Weights of a small image classifier.
Training: muon at rate 0.0016, 6900 steps, batches of 64, held-out accuracy 95%.
Rows from expert 23 of block 5, named by matrix and row number. Rows with one number belong to one neuron. Each number is 128 + 24 x the weight over its row's rms, rounded and kept within 0 to 255. All counts start at 0. Numbers have three digits each.
# up: expert up (model.blocks.5.mlp.up, 32x96x192), inputs 96-191
# down: expert down (model.blocks.5.mlp.down, 32x192x96, transposed), outputs 96-191
up.27:159101175105125121123192127106091148130127139119139138117094176131129145145131104121141117079151097131157140152127172132138145148147080133118167122136128077172139156108086132168118089125136120125208115115129130128143158159128147132094105127142096129133088182110148159119152105090152106134
up.28:134153113144114112080163114161144103143086150137124164133131101120151127157095128168146121112153147116138131154063104103161120147156112146144074113107107088171127107143131167124138118101148073153178109133114139148130166141118165131136142102143088128126104095143122116135181141141144157121
up.29:135138139104129144128156114127110146129119111186113112139130107145117147121135100135136126150133120142104171164113161124109144125146124121107100116139103153117154128142132153118128070102120109132124150113137163093085163108127139113155135161118131143138134127125130074134097180133126064113
up.30:108118127151081144155128132100139153172161066116094132147120143123176153062091100099141106127103092131142156145106160099109145116163125132154118090138154133121125092111132129134133125099158178131115123161150159141149161090155133088171116138105145140117164123117103148127135113100151139114
up.31:112096118112130104159142115148144156171192090151140139074105144138149117113118099123088151157116162120112126153143108157104143112131123161098166160118160126118122153117148139155127120111094126162116125131159141076131136113142121140146087067134106104120175096091107176112104143121066091130
up.32:133156122113126120103136106148135102162097094113150141134125140152159092104151115168105112140134138156122099154083128187107129140113168159163137151114114154159115094171198111114128140125094144128136150169150092122171133139123151151186158111132123163146134125135105117117151124128131147155
up.33:142120124133136135124134122107119130166134140153123130135149125142154139131126140128146162151118129110097185102092100117153116149136077146124090100138152115136158083135140143098146104140100113084154133118109152160166116095159124124113122151134145150169134127153147083111130122109128086155
up.34:119148121155103124151113145148085082108119111140150100105101114153083124104119113131101110152122104106152104158107119161107129111137085152111131084113109122143134082136142123114150123117117175104121122124136165102134094130121118115127109136133171138186110136090106153095150165133082153144
up.35:163150146134157149168158166133123121157115141147117149094128130120156112106138137141146180144148126157112191132142106131142159154097066179155133092114117124182123121117123130205142118166145109094167125121130157128145152176120128150117121092133069155122148131130151133157125131112135111124
up.36:122115092096104155096121138098146135162115164152134120166147131117120101150118120157182127117107135100129129120143128128101143107130096109137112078138115149122137165159138083177141104120134100144123146099165129122118153106159145141104039123166134122138145103159107125128144135139158104165
up.37:115129115128098111147145159100080156129117103158127139153163113133068133110100091124100146152167126195163108129107145119104119071111172114103122121153120150096136113122095156128121155139105145120143102156140124151106146160098134078137122087111120115093164119147126099126134137122128119124
up.38:113132051132146147157126152107144126134098166109092132106106148115107125123164144190140198106087124108180153143136115142132144113109098080149159077118118123082154105144140107131129158132117148115145137113161142111147114175117146147144163125102170138144136139110092145144143170160106150085
up.39:135148130155147126140107118133153143138195137136122125137134127117105084111147100076120178140138137113114120145141146124040126113101114131109166124136125119140137122112177108143133115071151118159100096143106129120126125145145121117171075132158120136138112127111154152108130142119121174165
up.40:136175120152150116116082140132157126104081169127136140148151142126082145095162150128146127035151138117153113144133128120133141124156135113100120107159134109150149139139097152127139128129142137166108151102128107149098130168085109105124171126108162118138165115119109135139116133105133150144
up.41:166136139149110134137169136151161087083101125152144117127126135141130132119085137126153117125131110108087146105125109116112182141126150107127126133155171137160178127122108148147114073091081138110128146126175124134163117160105150127157127111150113144180132087155133118149125110132117162110
up.42:114092119156178124119112133138152115095136136112131100133121098094065120096132138116162082107148122138165064111189153158116158152130124147138149167166101130156150119142130149126128126146187143104154152134130132143100104147108117153114138128149163150156134132116162144123138111133135123112
up.43:143101138143139133172139142154125138114094165079120152143132140149081112174168160159117113157129108168153115150117112132141091135159116152147125115155129133096140136145128097133106126167105084153129103098128085111152135128161143153108132082107140106112114149113127106131160133140140088151
up.44:087144170111070109109085117102125163149125126109094097079136127146133074089142131126142152168102101079124123150135105147119143163098128123148120104123128122120103148164160093137122097099137104154135123143152107115167109152128099143103102132124158148117072118132127174123086110149145138145
up.45:144104138152149099143129135127137150117151088167144094096180147099122151109156170120151094125123138137115150142133112106125161122075122114137122100106092160113118125122113124108107124149173129143096092134123149112080134145105119122141108119147109113085134107115167116109155146140108129115
up.46:154111123157100111097131099133138125133141118154104120127103119171140140129113122143140117125102111128132174161103118112140109154145147121083107111124164143137109126134132084147151137124090102142131101088132145133142139152123136121121182121112140142155136097157149117113090123149125130137
up.47:124135111134140140164125136142149119112151138145114110101072118107111105088079126140110103094110136113133111094115119098125125110153109131125177151120156142113109110114079134146132126153087151135102148122086121112120141108144142124150085071115096162080162135195101130110104133095105142150
up.48:091093108160123123116144077102149119124078122125146143163089170128097130149132160141146129110152070183143106102093104108118118101134114141179139120133152186130127167093131157179125081070133106137184108110181133118117130128110132110093165144102127117101134116108125092125093118154103122128
up.49:085159107108140095107134119089120137196101124120110121156141113147151173097126134121127144075131113145101162125135116127144123152124105149129092131125141157139110152149153176104137105112140126163140130162091103139161111088105108127145133197164133122155096097138151093093113093160121119141
up.50:124152100125126114151130120099153119089168146166097094177096078146069130123089136095123098113127155143121098137138125146098137098179101129148147080093115129101149076120162115139091114103118153165110127092132179107106117101140124110139093158172146170120185143128145132130139152127121145127
up.51:151125168166188128144140087146119130117143137100150155118160150091124125131169140146113131143147084119124151119113142177192111098178112148115118132125109140137126123122163154145104116105132098153143083145134102078137110144134097117174147119114084132143136076123161085109156095117141115142
up.52:170070114125135124133146129133147090120137104091156134096098156113111128098107164098101105108111114103139107167134119143132144126152142124102114129174140113106102111145176069116137122120143163101159074117134161108077109104147110160126106133114167141132129160110087116131121094156149107105
up.53:103118153120149126141164149104090196133144142107085154085132093099084113112110146090122141119150146176151104139170126054135136132130105161101122121117094179121155099116138129127107169133122092142147080112123148154129122113072095074090125098155117159133083140135125159105120099148168158152
up.54:113162109147135175166132141116152178181110124134114150118143136153141103123121089140154162140105112114136159093120152117131159123140145090160108157153124092162135068102138148121096116113147078111154157090135117149145150148114172149171119124148150098153116169123076114106153184142096149160
up.55:100117145118139140152106154167142099116086155084102139095150098103149148154119092151146090105128123143147102159146114122167152153108170103126145124139136176122110140088121136159121162140135148141151117121087146165127115122120134141115143105163123139114115139134135136154112144164116173141
up.56:121154185119114101185133113105089116119103113143142122120165126130132150165054104125125134119092127116148136133117118130140151087143148118147177126125115161134164137106100125110150098115147157116140131097190134132119136127103159147155104107137099077124163105112116154110156073105118136154
up.57:099128175080091137136102126117138126131135134127097126124081162099112130135105140165124140171129114111182162157136138123118120119137105124130166086103143130066139132147139125147117144115174162135184131117086132109177097129103132128139072120118092110141148101104154110157064170121120162119
up.58:145091116100144108113143163132154151158165120107136145137114110094081176138137167134112091157124147094108127119126126126126137102140149164104128096138134131146098136096145097152105114117102133094119125168170120118081107113113133099073125143095130154092127103129130128100072163149139096168
up.59:169173105133135132153139121120132139119078115132074113152151108127162135126145110151108100153112128106096117127156150133149151132142100122145121116129149094151110120139145154146140131071125153110128091141115112173110154145128150139138125158144146127125147142141171124122144158135117131130
up.60:121112118124104149136150137158159126128103138098120137126126140113126113141162117154142077151099090164142144105088122141192126116106158093117080123105159172064159108163103107133152149129163161142139106150117099168159181111108125146076129132143107087173147129123117117158105144105161108115
up.61:109124148160130120138157084139124180144126122086096170135139152147106075146113114112112152112123108120122095155125146135104128111114086148157096129125137140180104140139133060102124144118096085073168115080146134151093138121127102137050109095139128109095124120138119122076105100113113125142
up.62:125106157143074107096101128125110152171109101145111135137074166143111095132103118135126097134140113153144112129132126167070186125160099100160108140115146139141128097126128093126153123130149154109171152131187116118102119112120134121127128063135129127142120136118121105099115130079135103148
up.63:145162134162146124170142103115111124125117134165107119124124176094139155140124127105136132153107107103125198129146111173158150124136146081125135061149055139148092138101125139131143143101131072135105117123092161121123151153153134146115138125123093146111146111149146175149110132151098169142
up.64:124130138106119139161121133088080129145112147138133132158130106091136133091122089136143137121129090166134116124150089169140093153130106153140084134070135130125124073123109089090142120124125097128129134127142144115126120148120143157111147116145152184168093170164140150143085151095145142101
up.65:150100149163111152121143137168112127110113173132088148127104134147103137101086080148126108130149142103124089148148098133142087114130109124121187134113136137125106139106097094151116093145145164128046142095145071135115134126133167155108144105171124095167108144166149110115134127109110162128
up.66:131097140101135120128161139108167115116121166111145165135146160145133121118137070164136120113141131112145123119129111152114125158117079125151139099138110153113120130110110145154105108127188179111110133115092141133106159140162155162103111121132093157161131123084097147137126075122148110112
up.67:139163140110083095157114127135093158109068151117152138124128108114147083110109103159112122095111134158143138131160134137113135105071143146149165108132110142143146163166130154113101143142135110134120155131136128168161176111139163121170148067130111101145175128123107191175086147115100099145
up.68:143119105160186091097105152132145163128048146109127120125103101109108101084123138134151103133126135120152096082164149172117088120142140129085156124133110174165134172119137178125117135105113134135144126118086134152138140116084156135091114127143171150131116082112113114100106145112156100132
up.69:092157144170106145076151126137127130132142137146129182126160108113147113109145123103142164102083139162130170088167145129125163120080167143112109146145159092136091179119127112140133114125137143182144123142182118125132106115140089123161102142118113099145086161102148121100096152168081128157
up.70:145158144088106143091140137118110130132147129129138160101109140133142124137115103121125111092129102124127117108112128137150123128051120121108091123117085139171156101124150163128122106150125191119143182110130120135100126100105126129117171089166158128149137116157114095138088114119171124165
up.71:147119109136102153120147176124162136140140148142114109114168122168163170153146139138101131132159112105128137134132096150110173113114148127080107145147096097154129187135119155125126116150091125163081083132146097153129127114144129127156141152086102120114106164115141077177128119142119073184
up.72:133105099140141145183160111139129118105122144158097163158101123129124119121139146093171063146128085109127140145138164102122142084124104093094166075143103157125147133117143152113144137064163122151174138146088091138116140139144125140144119147124126109114140120132130132121119159114116125115
up.73:094126121135121122128109130138114133110151142139104114173097159157139135088122125078115181137142162099125112116099123109173182118133131142131151130118120143137154136132121130123124120121129135118110121131132132129134116170093113175150132164118151137131151135177149164118125085084138112107
up.74:123145132150096140136106124134107140101135129150061137115089120171166159132160138128098119158125187133126127148077109106166100146136171115134120118128120118140129118123140138113145122135153113155090185122110138101125146176129129141143153197080154113098109116171111155161085116142133100090
up.75:122148129150148134133139142111117117155101137166108110127133115135068157126184129124042119062122119141128131137168129145141169125132054159121110091118102107122162132121111123164135154125133091116146145124093098141116148089139141134140176107168101122176124102099136132124119131106150139131
up.76:154145162095102103158149178128175104114118131131128140161106110133125103108146119124147134116114138080133138105109124140086152114116131149121128127108129098144140166145105108103126106128122158132156128134072158088153108150106177151135114145180169100107142125138138111158140134161132100158
up.77:079134107108164144146140105131120135183131085094100134145134176154145133120171109077138125110096155160148119096118120127133131136110132143114109107140163155104142115130185134132104204136136181130153122111095106110164113153123163114112111111119157164129098147112117144156144124162126118140
up.78:097084109123142113116088149145186136139146115115112142142110125146164146143123147118122099166132111114097139136142128150128150136120136114094151121107173124096133110107131125161108112096144133136107131149130151054158147126164154126113143150148131138173159152100126120157088105171155132127
up.79:124159127087127152131134117167097135150082092109110151088150155119122102130149114081159137149099104091107173114124136149143139143106128142167105072144150108123147171109119112150163139135143127147112105171112118123176145127138139152149136144106143151091133092163117105114111124171114142108
up.80:100105140132143130112168121117116133124119174137139146108115148156100162117144125114146120153122163174145092164126121135118167105169102148145128104131147144108090108124091145088121112150160167117132139154095117095095120201120140152129102136103139170123077155119121128121104191131174143133
up.81:098146128158129086127127125133113129096108112141157155178139105128106141115122069131100138136148120151125099154130132135119152085150121142170108150201130148108135094118139161126123122139151150108125152148113170135126097119103138167088161082117118161120173152110182115136104070153144120128
up.82:149144126148115115133125106106153119146125136163138140146153115134130132120119120131101131101121146112137118155136163105077167112111149125126177132108099097127128165130107126127150154071141100143132113136147133193165145114119132122144139155127119144148139107103152111132121147152179178082
up.83:139174148147137163116151137156099131134127133146094120162091103140103083139117116132156096169148119160147101162146131139172146160149124063149125123133147124125117117162111157175172092145144122113118136099147153158119133139125112108149161102143122143191112118131140138125135120103128115065
up.84:100136136128179123135140126118194129090120119122113154186099128133119176126139093099133130137127083120108097136097133130111117131175141126044130124146168183082118151100136136169118096121146156124090171048155154109132111128100140136138100125152125118161120125161117163110086133121101140148
up.85:140096149077103125095163136121135114172142121085122108102152142119106090122129120098153129129134173144149164146122130070111138146111112137177140143132082141147172142111132128157082088139129142122155166113076155136105134137112125122161085118159145110119133129110122072075092116125111163114
up.86:130199144118104100157176119115122127097160134157118144112067158138107129140126135142116140179109147100148136148174109151116148106111138128120125140111157125145102195125138050122137124146077119125126137090150120144157122140148098137117162155146153151118127128148127156116087111145123148132
up.87:201122146072141114176144123117155140122117133111101127118152138119150144167129144127150097143187176112145128121149115183151144145114108150112131126130122105120105090079116140149091158144101163142119110110126092093105113120120100176118107099097125132103158151098101105077104128115108128162
up.88:144097127157136119115171118100121143105127116102113109138140125098143113156142122085124120132130130156106151111115136140180127150170133086141147133185141117153097185085125116124148111127106149090163142099158114139131152152127100085153145121167126098115120150095135135121123129086142141106
up.89:112138103115115118172136168116112122128074143133115123131143135161128111098171108107147157121125126169132160126155154116097169069081123149095157132122117124139150112086118135137090146142095125078158152139145132143141138105104137141146170093089118142115168090158151095173122110119120124145
up.90:129121127129098154146179064148175118154105089148118112120127117142128160149095156145116122152125156123106121146170144127113145106174118126109120124122160156123111153094135114169124112107062122160127132068157105108101116117091139148153118153139134141099124142153126140168185143108171119122
up.91:143085131124100125099164114093133146137119115141108129114154140171155140142114150138108127199138122116110128107126147155147089159139135157107112130101132113119142097159155153155107158133123098116130102125094133110136110175133130100127113162154134108137088105107175149136105128139131167149
up.92:112161078117128124138091123125130118146118117154137126112101139150134113131135133145121126121138122156150154113091150163093127115105120124159104123153121111112168115172157092130099174100091120117112184122153141149161155128177099126070149127134100111152141135086107145104107131143166120105
up.93:159126100124098140108160116124089140171162124116101125105124113092217195155088160119120112128144118121085115116125120122126057110147114184121133130101107112127083122115108086148156120114139110111100149140130090080140139134094146113126082160113146118111112127131194112115107117094136178133
up.94:167143122170106156149137089084112125140112128099114105104170137098122085131125148111122104127129130118162110140145125123134108144130125115151123118138147132141143142108156109106125116137139130104108112115123106136066081112131091132137177127090130092072136141130093103131133152130172130156
down.27:118098135117195162100120119122120126110125131110146102143125087153149145176121092157121153124098107144112110110144073150145085123145129123141104147129158155122083073075160129130158148132158161052114113137129132110142128108113117153142138154131135163171103148099155174109107095158109105153
down.28:137112158176149139129123137113104096137108158116127184150141171146145109121143111146164122112150129165096124112160124162085096147125099165138132122125121158125142113116119072093143112127105116156140117096118128126159147118163107142146109146128152144144150162159141166160147077137102111144
down.29:129132096129142098112119147183125161131143117116122157136125149151109168119118165120140101098112127101078168137111117136070139124112111150097149166088123157135124117155150156114119106153145114130127141144149123157164139157157157169145119127114122145124131099153095107168123126132166125165
down.30:134139124140073140133075155163160107093145105125103143142102144110122131140145142127126088132096142115134119123151138138075142146156128143129126138127157132154121128109124064109086139135110124130053114131118132123102122152156105123074112187162142172123118108140130140134098140184156127149
down.31:091129120130096117073098186091087132171076148122158101138157133114190095138105127098119128145080122139123144107082126094146227142100114148111141154089145089156134116149129156134142105126154115096124147151129152141130121096132129121122141142138147071142147125078133148139118134105139130163
down.32:139105146151166123151130186112137124147128150142141120129152080148151166111073136113155114164115121122129166121139120125147110171165118124048134149136146143123134151079078182144125135122130102158106144088129132112124167118096107156105145124121106160152133094147141137134142129149099116126
down.33:147161142159078128126190162142140093109117192140142136159092119135133167127135107114115101126141115118131123093139103114136132114110136126141138118089131107126127131088145145129159158155121118148098076134165107128125120128089132159122117116138119111127110090152175177110129152143166123097
down.34:101151132119089110111105142155141138163134161132118129130127133097158173138123144173114105126152128111109110094152096127155069140087147117151124139126159125148105151120092163117118123103134114127134154188127090119140109125135137159147145079147127151079138098159170120135119147097114088125
down.35:132103140156115154122145109157139106117102170081126130131154096122134127124123178123069114129173144097121153140132123141133114108131153114138127218128109139182150094114125145128166145130172089126118088132119152122127097147120115118129103150119142119122168158100123124121154095136159108107
down.36:173148113168117083150120141138070120110084143132104139147139144127203131070129146120063183135139098110137151081153106138139140150160098152159142132126148103130126121138127149122112124130145113099122085107114097124119151133153120131123139114124118103131127169106150145132129138091124138138
down.37:168138112143120133144128137133148160108113115122095131127131111118121144114132057142134140148088160105132179148134138165151192150143133119133108149105132146103124126161150140128103136112086149127180087155132124113121107089153163170113147113125075162127128129139112141154165122138116125125
down.38:124131168136119058158124149121151097128134153151104101144180121103134089107117142132161080136107095136110113133147129140072140133154128109110116180145116114115141119125101153124168139091182091111141110127143130148174143063132139139120128121127093144080126166134105134148068104100142108115
down.39:123122117059112127112155147134114158108126093111125088114113093120196153117095131162114162150117132136135102112106094102173133097171125093114152136127100129124106101153112150152113164150142151160128145096119180133122127152132163124139143171128143134143133119102156106095141095106113112166
down.40:117143148125168162097111150112134064161136145111100111141144147102119067162123128157146135173124089143151117117134144112138098115112158124112082124150147140085114112154156121147116145115150091130180106163094189113162105144096114146108092118110145133128132130196140102102136087152146139107
down.41:066163156125086153117146132100120167141142120124084137143152196114139130118130156134133108130100105110139136098149113157097120124119098132169115155077141159113091114126123086143098192155145127131142070124078138087177174084118115130122127086127149162100141123105112129136142092171145100131
down.42:098100083109172188131111123138140135121142116077101116089172120119140137133089177144106135128104111137129162115127125072130096094117160151128082127139126155119114121126127168132140111089104115159146080126130116109128158152138112152114114092138160102140138131127096127091156100127125118147
down.43:140136133154201070117127154147117150166121081127140129153124129142117169093145085092111136094161106125128074132134107105143160105090104129090098173150095095115125109105146130145175131097146117102123171126134078101097138116107115157170142109123126141088093112099130148156156124117147164125
down.44:118149162081164157090132135100097125131143106103133095088120144122137136145131163147116095097180120131127138124141083094127070119137090130063136157148152140099117101121153139129101128139134096108088165175157104151128133143075158154136114140109113133107097095155110100131149117123099137136
down.45:099146104136110103168132083072166114113084125130185121130144104170123118174139108130089143102123124144151068113137120142169111161172197150122124151103090104193162141169127126155170100146114141139136184131134129092114135128111108151092160131116126150136142137103104093128154150079139096128
down.46:115181156150121135101116129162130152090147134116130132104093130119105142083132143078118098142139149126110137115163135169136097164097135117108153141158088112098140084105135104178085100155117158102150134141136095126086099123095147143112129116128138115105089119109181126118122117132138112103
down.47:109130176153105152112111144150145158166097082094127117081111116094063136150174071152113144095121194125141108107097141128118152154136101136138104099169160126135097133081141121127132144142144135112130137154144116160106140142115172137098104134134167142130147124113101132117113146123077110140
down.48:158118155125128126129145161161103156071106117128173088129084131143130160140112124101155127142088119114154123183108116088177114124175081150142121149138129127119096069175142129156166114130089114103069147112108102118108133115124099136157148126161149101132093153140101145119161103147131092152
down.49:142129131145086085151132129125106079130125111122135171136104111211137140173168152143135090129110132120107163171145140107160158117162137149103128109125134150140139119139122116143126117114150124165156113121121116142186175142122123085149128145104110114133154155109150135121107103120122178078
down.50:092120177107101150094079117138155110111135112106141083120078147119122132106119181128158187148097173152144114128121115134094156106132157088147107139094135147116129112074132108130157134094166127130155119136153152146081129146130159142136135151135161132148117084098158108107108085124132091100
down.51:133195105084127153122141172095179140135081146139200113123139137089130138162133109129125177121157109134137107095153178121116123140102113106110168109127140140144114093146115145158103132142114100086131095117101132137065115136117084175097130142134140101124114105110133066127168119116136115120
down.52:139122170122130141118074132110150141133139164111098087117163101156198136153136129135139118143148123118119143107109135147118052104112126138123119062114138152105088155117127152128056141146124121150121153114149121107122087087133121120158116116093122141127147107085134092104143128106109107156
down.53:144149147147135114149150117152131099084123119112176116139155105138139155173144097125151152171145197145114135090100123144094105127135161112139133150154118132103139088149153109135133092087158117153135131103136113118123099176140157115119134140112177154144142178110075133117163131119162138111
down.54:100131138116147102079135138139158167134094099143126164143078115095165139151164166124096151114095121117089109109156159097144151148147128153105130146132143142154122136114165123148118133173166133092138100124144157150107107102116098136148101156139175109065150119136127144136150134136108129125
down.55:144104114146136148154175087097158124131180102119128148123149158146123095138096119147183112186146140111103136114149146090081134092094129142104099097127093160071121132109109126116120108153147135148091107118113086120147158113113133126148119125136163112142177122115115134133104129131127151122
down.56:132123116158168114113113123115132216126124162155136151131163168128141151153101092160148078152117099128087131101134108116137127104115139155143109106107144096141085154115133142095139120144131138121129112140137106105179119114141111147126109160112129118117128111139104159175144114061093134139
down.57:142112155103085157127144128115104103083179086124124096129140137147094104137089147075134087120116114116139112091141124134081093118123125100130118151106165105117099122135132151130138109087140110080120137137155154113157121159134144121094125104118117106145176172120098104086112088154149125155
down.58:153076110096115166104138093156089111097154113133146087127080083121157155119114146085106157131149148184152138150143109134151103123110100128143173143111166097135093103131165144138138146141114130111139128141121108138129133130144141119078147133121139091120111077149125075146116109143093143116
down.59:121139102128068132116111080135117126150145131146111163096090154118089140134156126190121078119115122138108108139097190162155112139138147133143127107140108142135129152118130151140093087160128104131128159119135127112127112147125105135129107144108170078134130121151121090073132120125101092107
down.60:112143148131111076194122115155117112100099103105125151125162118170144109091134164124078071143169099110157131108173119128066103149111117156123128100125133102140137156108140117164175099110093111099124148131151141177081136102153103171117100119105121091150111145173111157135141102150119140157
down.61:124123115089161137101118121108122100092122130130170105099085134149123138145165115103153135123120159144152143145142099111131124142142139123101133157153150165126102134092149135110148129137108144141154165102114141129124103146103188116146143146126165150101094162080125110070116132137143100140
down.62:139136125167133122109132141145137100095149123108125152146127119103111080132098087131153186125096127091141144114153090084136132097135102147117089147104163157132170130117121181107144151134176144142115084151096122158125095117155152122155160143101153149133118150147086123123125166159144148126
down.63:095161144114132105104142116117136096104112134139140131112100137113136181113156125081104075152153113124129109182116165117093121119122129123130144136139103086154099160074152136151152092143104172102143132194163113125137092118124133096157114111131145139092114121116140127113155139121165117105
down.64:103104110161147100115100152148075139127149160120114116101156101165146135132148129139123121146141111130092188129136142120085110111155121122125141135176111177148071143056143148118128117123159107162102109135077095130106145134150158116140142164151125097113151165158104126153126108104142154093
down.65:123132110180123118100139085139117134128121106078111134087153121149157112165125143100136148148123137091111110084132120131162104177081116129140134148171158114137116091110137129112131180104114152086126104139125115133110100122138120117086134155130164081112100106114091144114086139120107125127
down.66:145130128127155188141131162110123165161127131107153102118176118103100155109151082108107081168158112165119117110100081112152094112119168114132132124153145104137145112134122151119114117100120113157125118123154101132192145128126108179125110167101128106156071107151098135115199116147130176172
down.67:098142111141145121101200155108113116200123122137146145122092134136120108128093128087089101145161150109104106144137135109126169120111081144117122142149125123140135100138114163127108135107098136153157137142123140084121122110151117136141109112158114147142132140132138141161178116160120124142
down.68:120118149134116151084132162128077103100137143133139133143142152110130131154093083075107090163142091135099108149133119098115132081152160154157124118138099125119175128165157122156112140131151126133130092126095156114157124113135108173111098145146120113103174162148138127137156093132115160125
down.69:109111110123121149129182111115085199142078133123160114156109153132096058155117127110152131133132112110117107109097110098126112111114134135144146114119087127089114099139149102136150092104132112143091155128132126130120145110114099129108144118112116135133153129096142147090140113109185174133
down.70:122090148143102133098089187124155113144166122162139088111130127089091110145160148147108116142110115120092105113093104118075133138129139105107093118139152159089123166141111116145146170101127142141095138136151150135179124119114145107125128142107179085125121126089096121097165141092139117133
down.71:103164122154117075097175127181102171147086144136085157149152144115090135101137145125093137103140140166151149156150157116148113101136113112106126112139120115148180114113130127099155115147168112077156186153139149179171130117114112114129135119101134123127142119100134154130119084152140100099
down.72:119124110113093119047134124129147134097115121120150129101124157116158155110148147119120115103089159168152095127132130157107158132143113139146078155099070110149124139156118125114138148155126149150137090140164120102117141130109121134106119173116149141121113161152100138143103166121144096113
down.73:098144117112093188096119152137147101151146090146133143128109129117121145135135161147137158122113135172135158132120151137108095089091124128136108131141155173102119122154151091202110143116126127133153129078134165116136103149104129103112096159149120107100148118065105099114138115129126100142
down.74:128139160097180113122083121169097133137143122190122122132085110121142093089121131103110107121165115145164175188153188142096122131163105127116145114106113148110144109124157121116095141113152140111135116119124125155128098122115110128131117120125104151128151120105106129061118148105126172133
down.75:103136115142152116107099106139097133124111127129149164150140123152180169134098089145153102147095118112104133125078139101116131120120147125133119128097141140158099073101135151131153108104153120166157133158111158112122110162175128120172143098147140094107135120128116098103127129111111165182
down.76:094132127072136163168117115113151145141125108136118139103135160127158177156118146160117128101111125121125140139102106113144140101100111124097118128098122144074104146119116151161167135122150132145158103072132108149132117099159130089113141115121104113129127142109112110145149105159155115142
down.77:103092148181103123136096152131178098108109150123118152165130127123130185131160086121155075151166107121126100144140107142132134131121135131130145133160127145100182150107102130109103137090151104152116128131125144143149113142158114115133124102137088107141129194087109159113141147137168132092
down.78:120109140149041140096107144104117101124136137191123106111128104120177134148104131148115088146132112135133129146101149127115152075129139116136088138148087135163147059159117135145122130086110132117120171162109104139133097096084120165122099156136134125168111111119069072155109145105132108125
down.79:158149127109110122127122186116141139169120105120121133166128147127133151171108072098087149139158071112118127108098117115174175124162155094096148178088092158139115113106097115145147100079120116079132148165157102157100123138123123131124124153149162166127136099117160131092159141119163122113
down.80:092103144117123135127120128133115120116156131100043112143114145107154144132174150094156143133114176129119114130130067071105137131213127134160115082131154162116092131172109127149174156114130097124110157090092140135112134201121127127125104157128110132106138125118149118114146152113123145112
down.81:110151111144147176109150148141139096126152083130150077092134104148092149142143155117115127136086089138134171115149134102146130098151194155155148116127146178143099163196120152119142112107141096148169122106133124137154109140094132110148110126121102086149146098144140155144159146164089152143
down.82:160108152138165136112122148096177120160147132082145164147097094121163088109079081121130101134125120154139097144137149124175153103130141163162131123155154104183158139154176133168131109088141115126092125141114146140127085093123133170126132133161091136132112157100117128140118071122115085128
down.83:127161133111151164107154126149140119148151165098159166123133090154102085114123154122123165156107129130117150121174084110127134089087145176131128156142153100132089122169118170140115127161132130154150130143165116145167115122116143135078132120137130102110138079144162128060162138147120126122
down.84:115133115075136169107119142146124127130152107163160116124108174113141168120152165172160135148145077115117116110168107136109131130073122109134133153171090114151133077129157108182110120139121113103158159129124109121143099082138119118144129120140184147143126150152105123098110153183133094149
down.85:125124131136103113129150129123126098097116099102116091133181116141122139116135110125135127117129128144129134144104160129159063139184110148111108143137126145115119132161169118111135161083133142133140131105173104104164125138098139088107091104108124116152142177113122092153107185113151103129
down.86:130099114140127136102144159087115181113166102134142134115144110103079141088115156054136125103107148137123147055133145111105136122144119111125137100141086106117112101138120147126165153109111091139142113154124114099103124135087108113145132124134141085141125126104117186114150150110124130089
down.87:120119126097136126104138136139114078116149150126178109107168067115100095160124131114114095106129107104082124092115138152169114090109131086096093083144157117160122147079111091117159088117116124115135142131107118095144115149124121106118137111124161093109124123110128078103157129131095105127
down.88:130143125113093114119142115131104162122102131144081109150159160160150114160121124115145119122178127156114104134088126069133100155139113114116114136106121101151108108083089099145144153133097142120100130105114129118141153126090110109173107122117158121089116127124168152116133116077130154136
down.89:177120119154124159138149130144119102096116109107088142106155098127117185129083078137146116157112104158146115108133133156129154127144114123172123128136113178186129125081120188157127138166115114126162106150132138113113111100150161122144208150162074144112146102107108132121159101138109166152
down.90:111140122130194115126116142157131129092108116143097087124084150146120063077129130120132150119132129109185146123148152142114128133118093123154095113085155100087079086125155109117134107151149103107105116107146139137106144125159128140124114130115139136153153135129129115129146130121127122130
down.91:127144172112153143149104160103124135144150123131133126133130146101146154062134148145138146118135113109120096146158132130120141134089139145136124144096062098157135148121136132107117115145122117092101119129124124099055133142108140162139129157109123087144131098144138100166138087057187116109
down.92:116125099094143143149156142111121159132054150107123139139086111142119145121161139124083129121128118158166106148169130058105114133124139124097080135100129120122130112113109174106141160129091104108094108119125126139105148058145150099101160094139101142094102111110100121135162162147117106152
down.93:139124145128088163101099129148103121168146087142086101116135125097144133072137141143143090122166112103114134088136148171101110138175138075154108100140122111088121142126135080130179113124102156103128136162135116132137146160105134107153106112137117143167120127165143090154110109113109159119
down.94:140122132142128140134118151105096157130121125111096149074128162112112131131144131090091109104108161124135136140088192114133136108103146121114143112125158140112134109080115140120143121109147137151109134112123150069126148174090138132170117111147129112120131154134157098071141140092136137124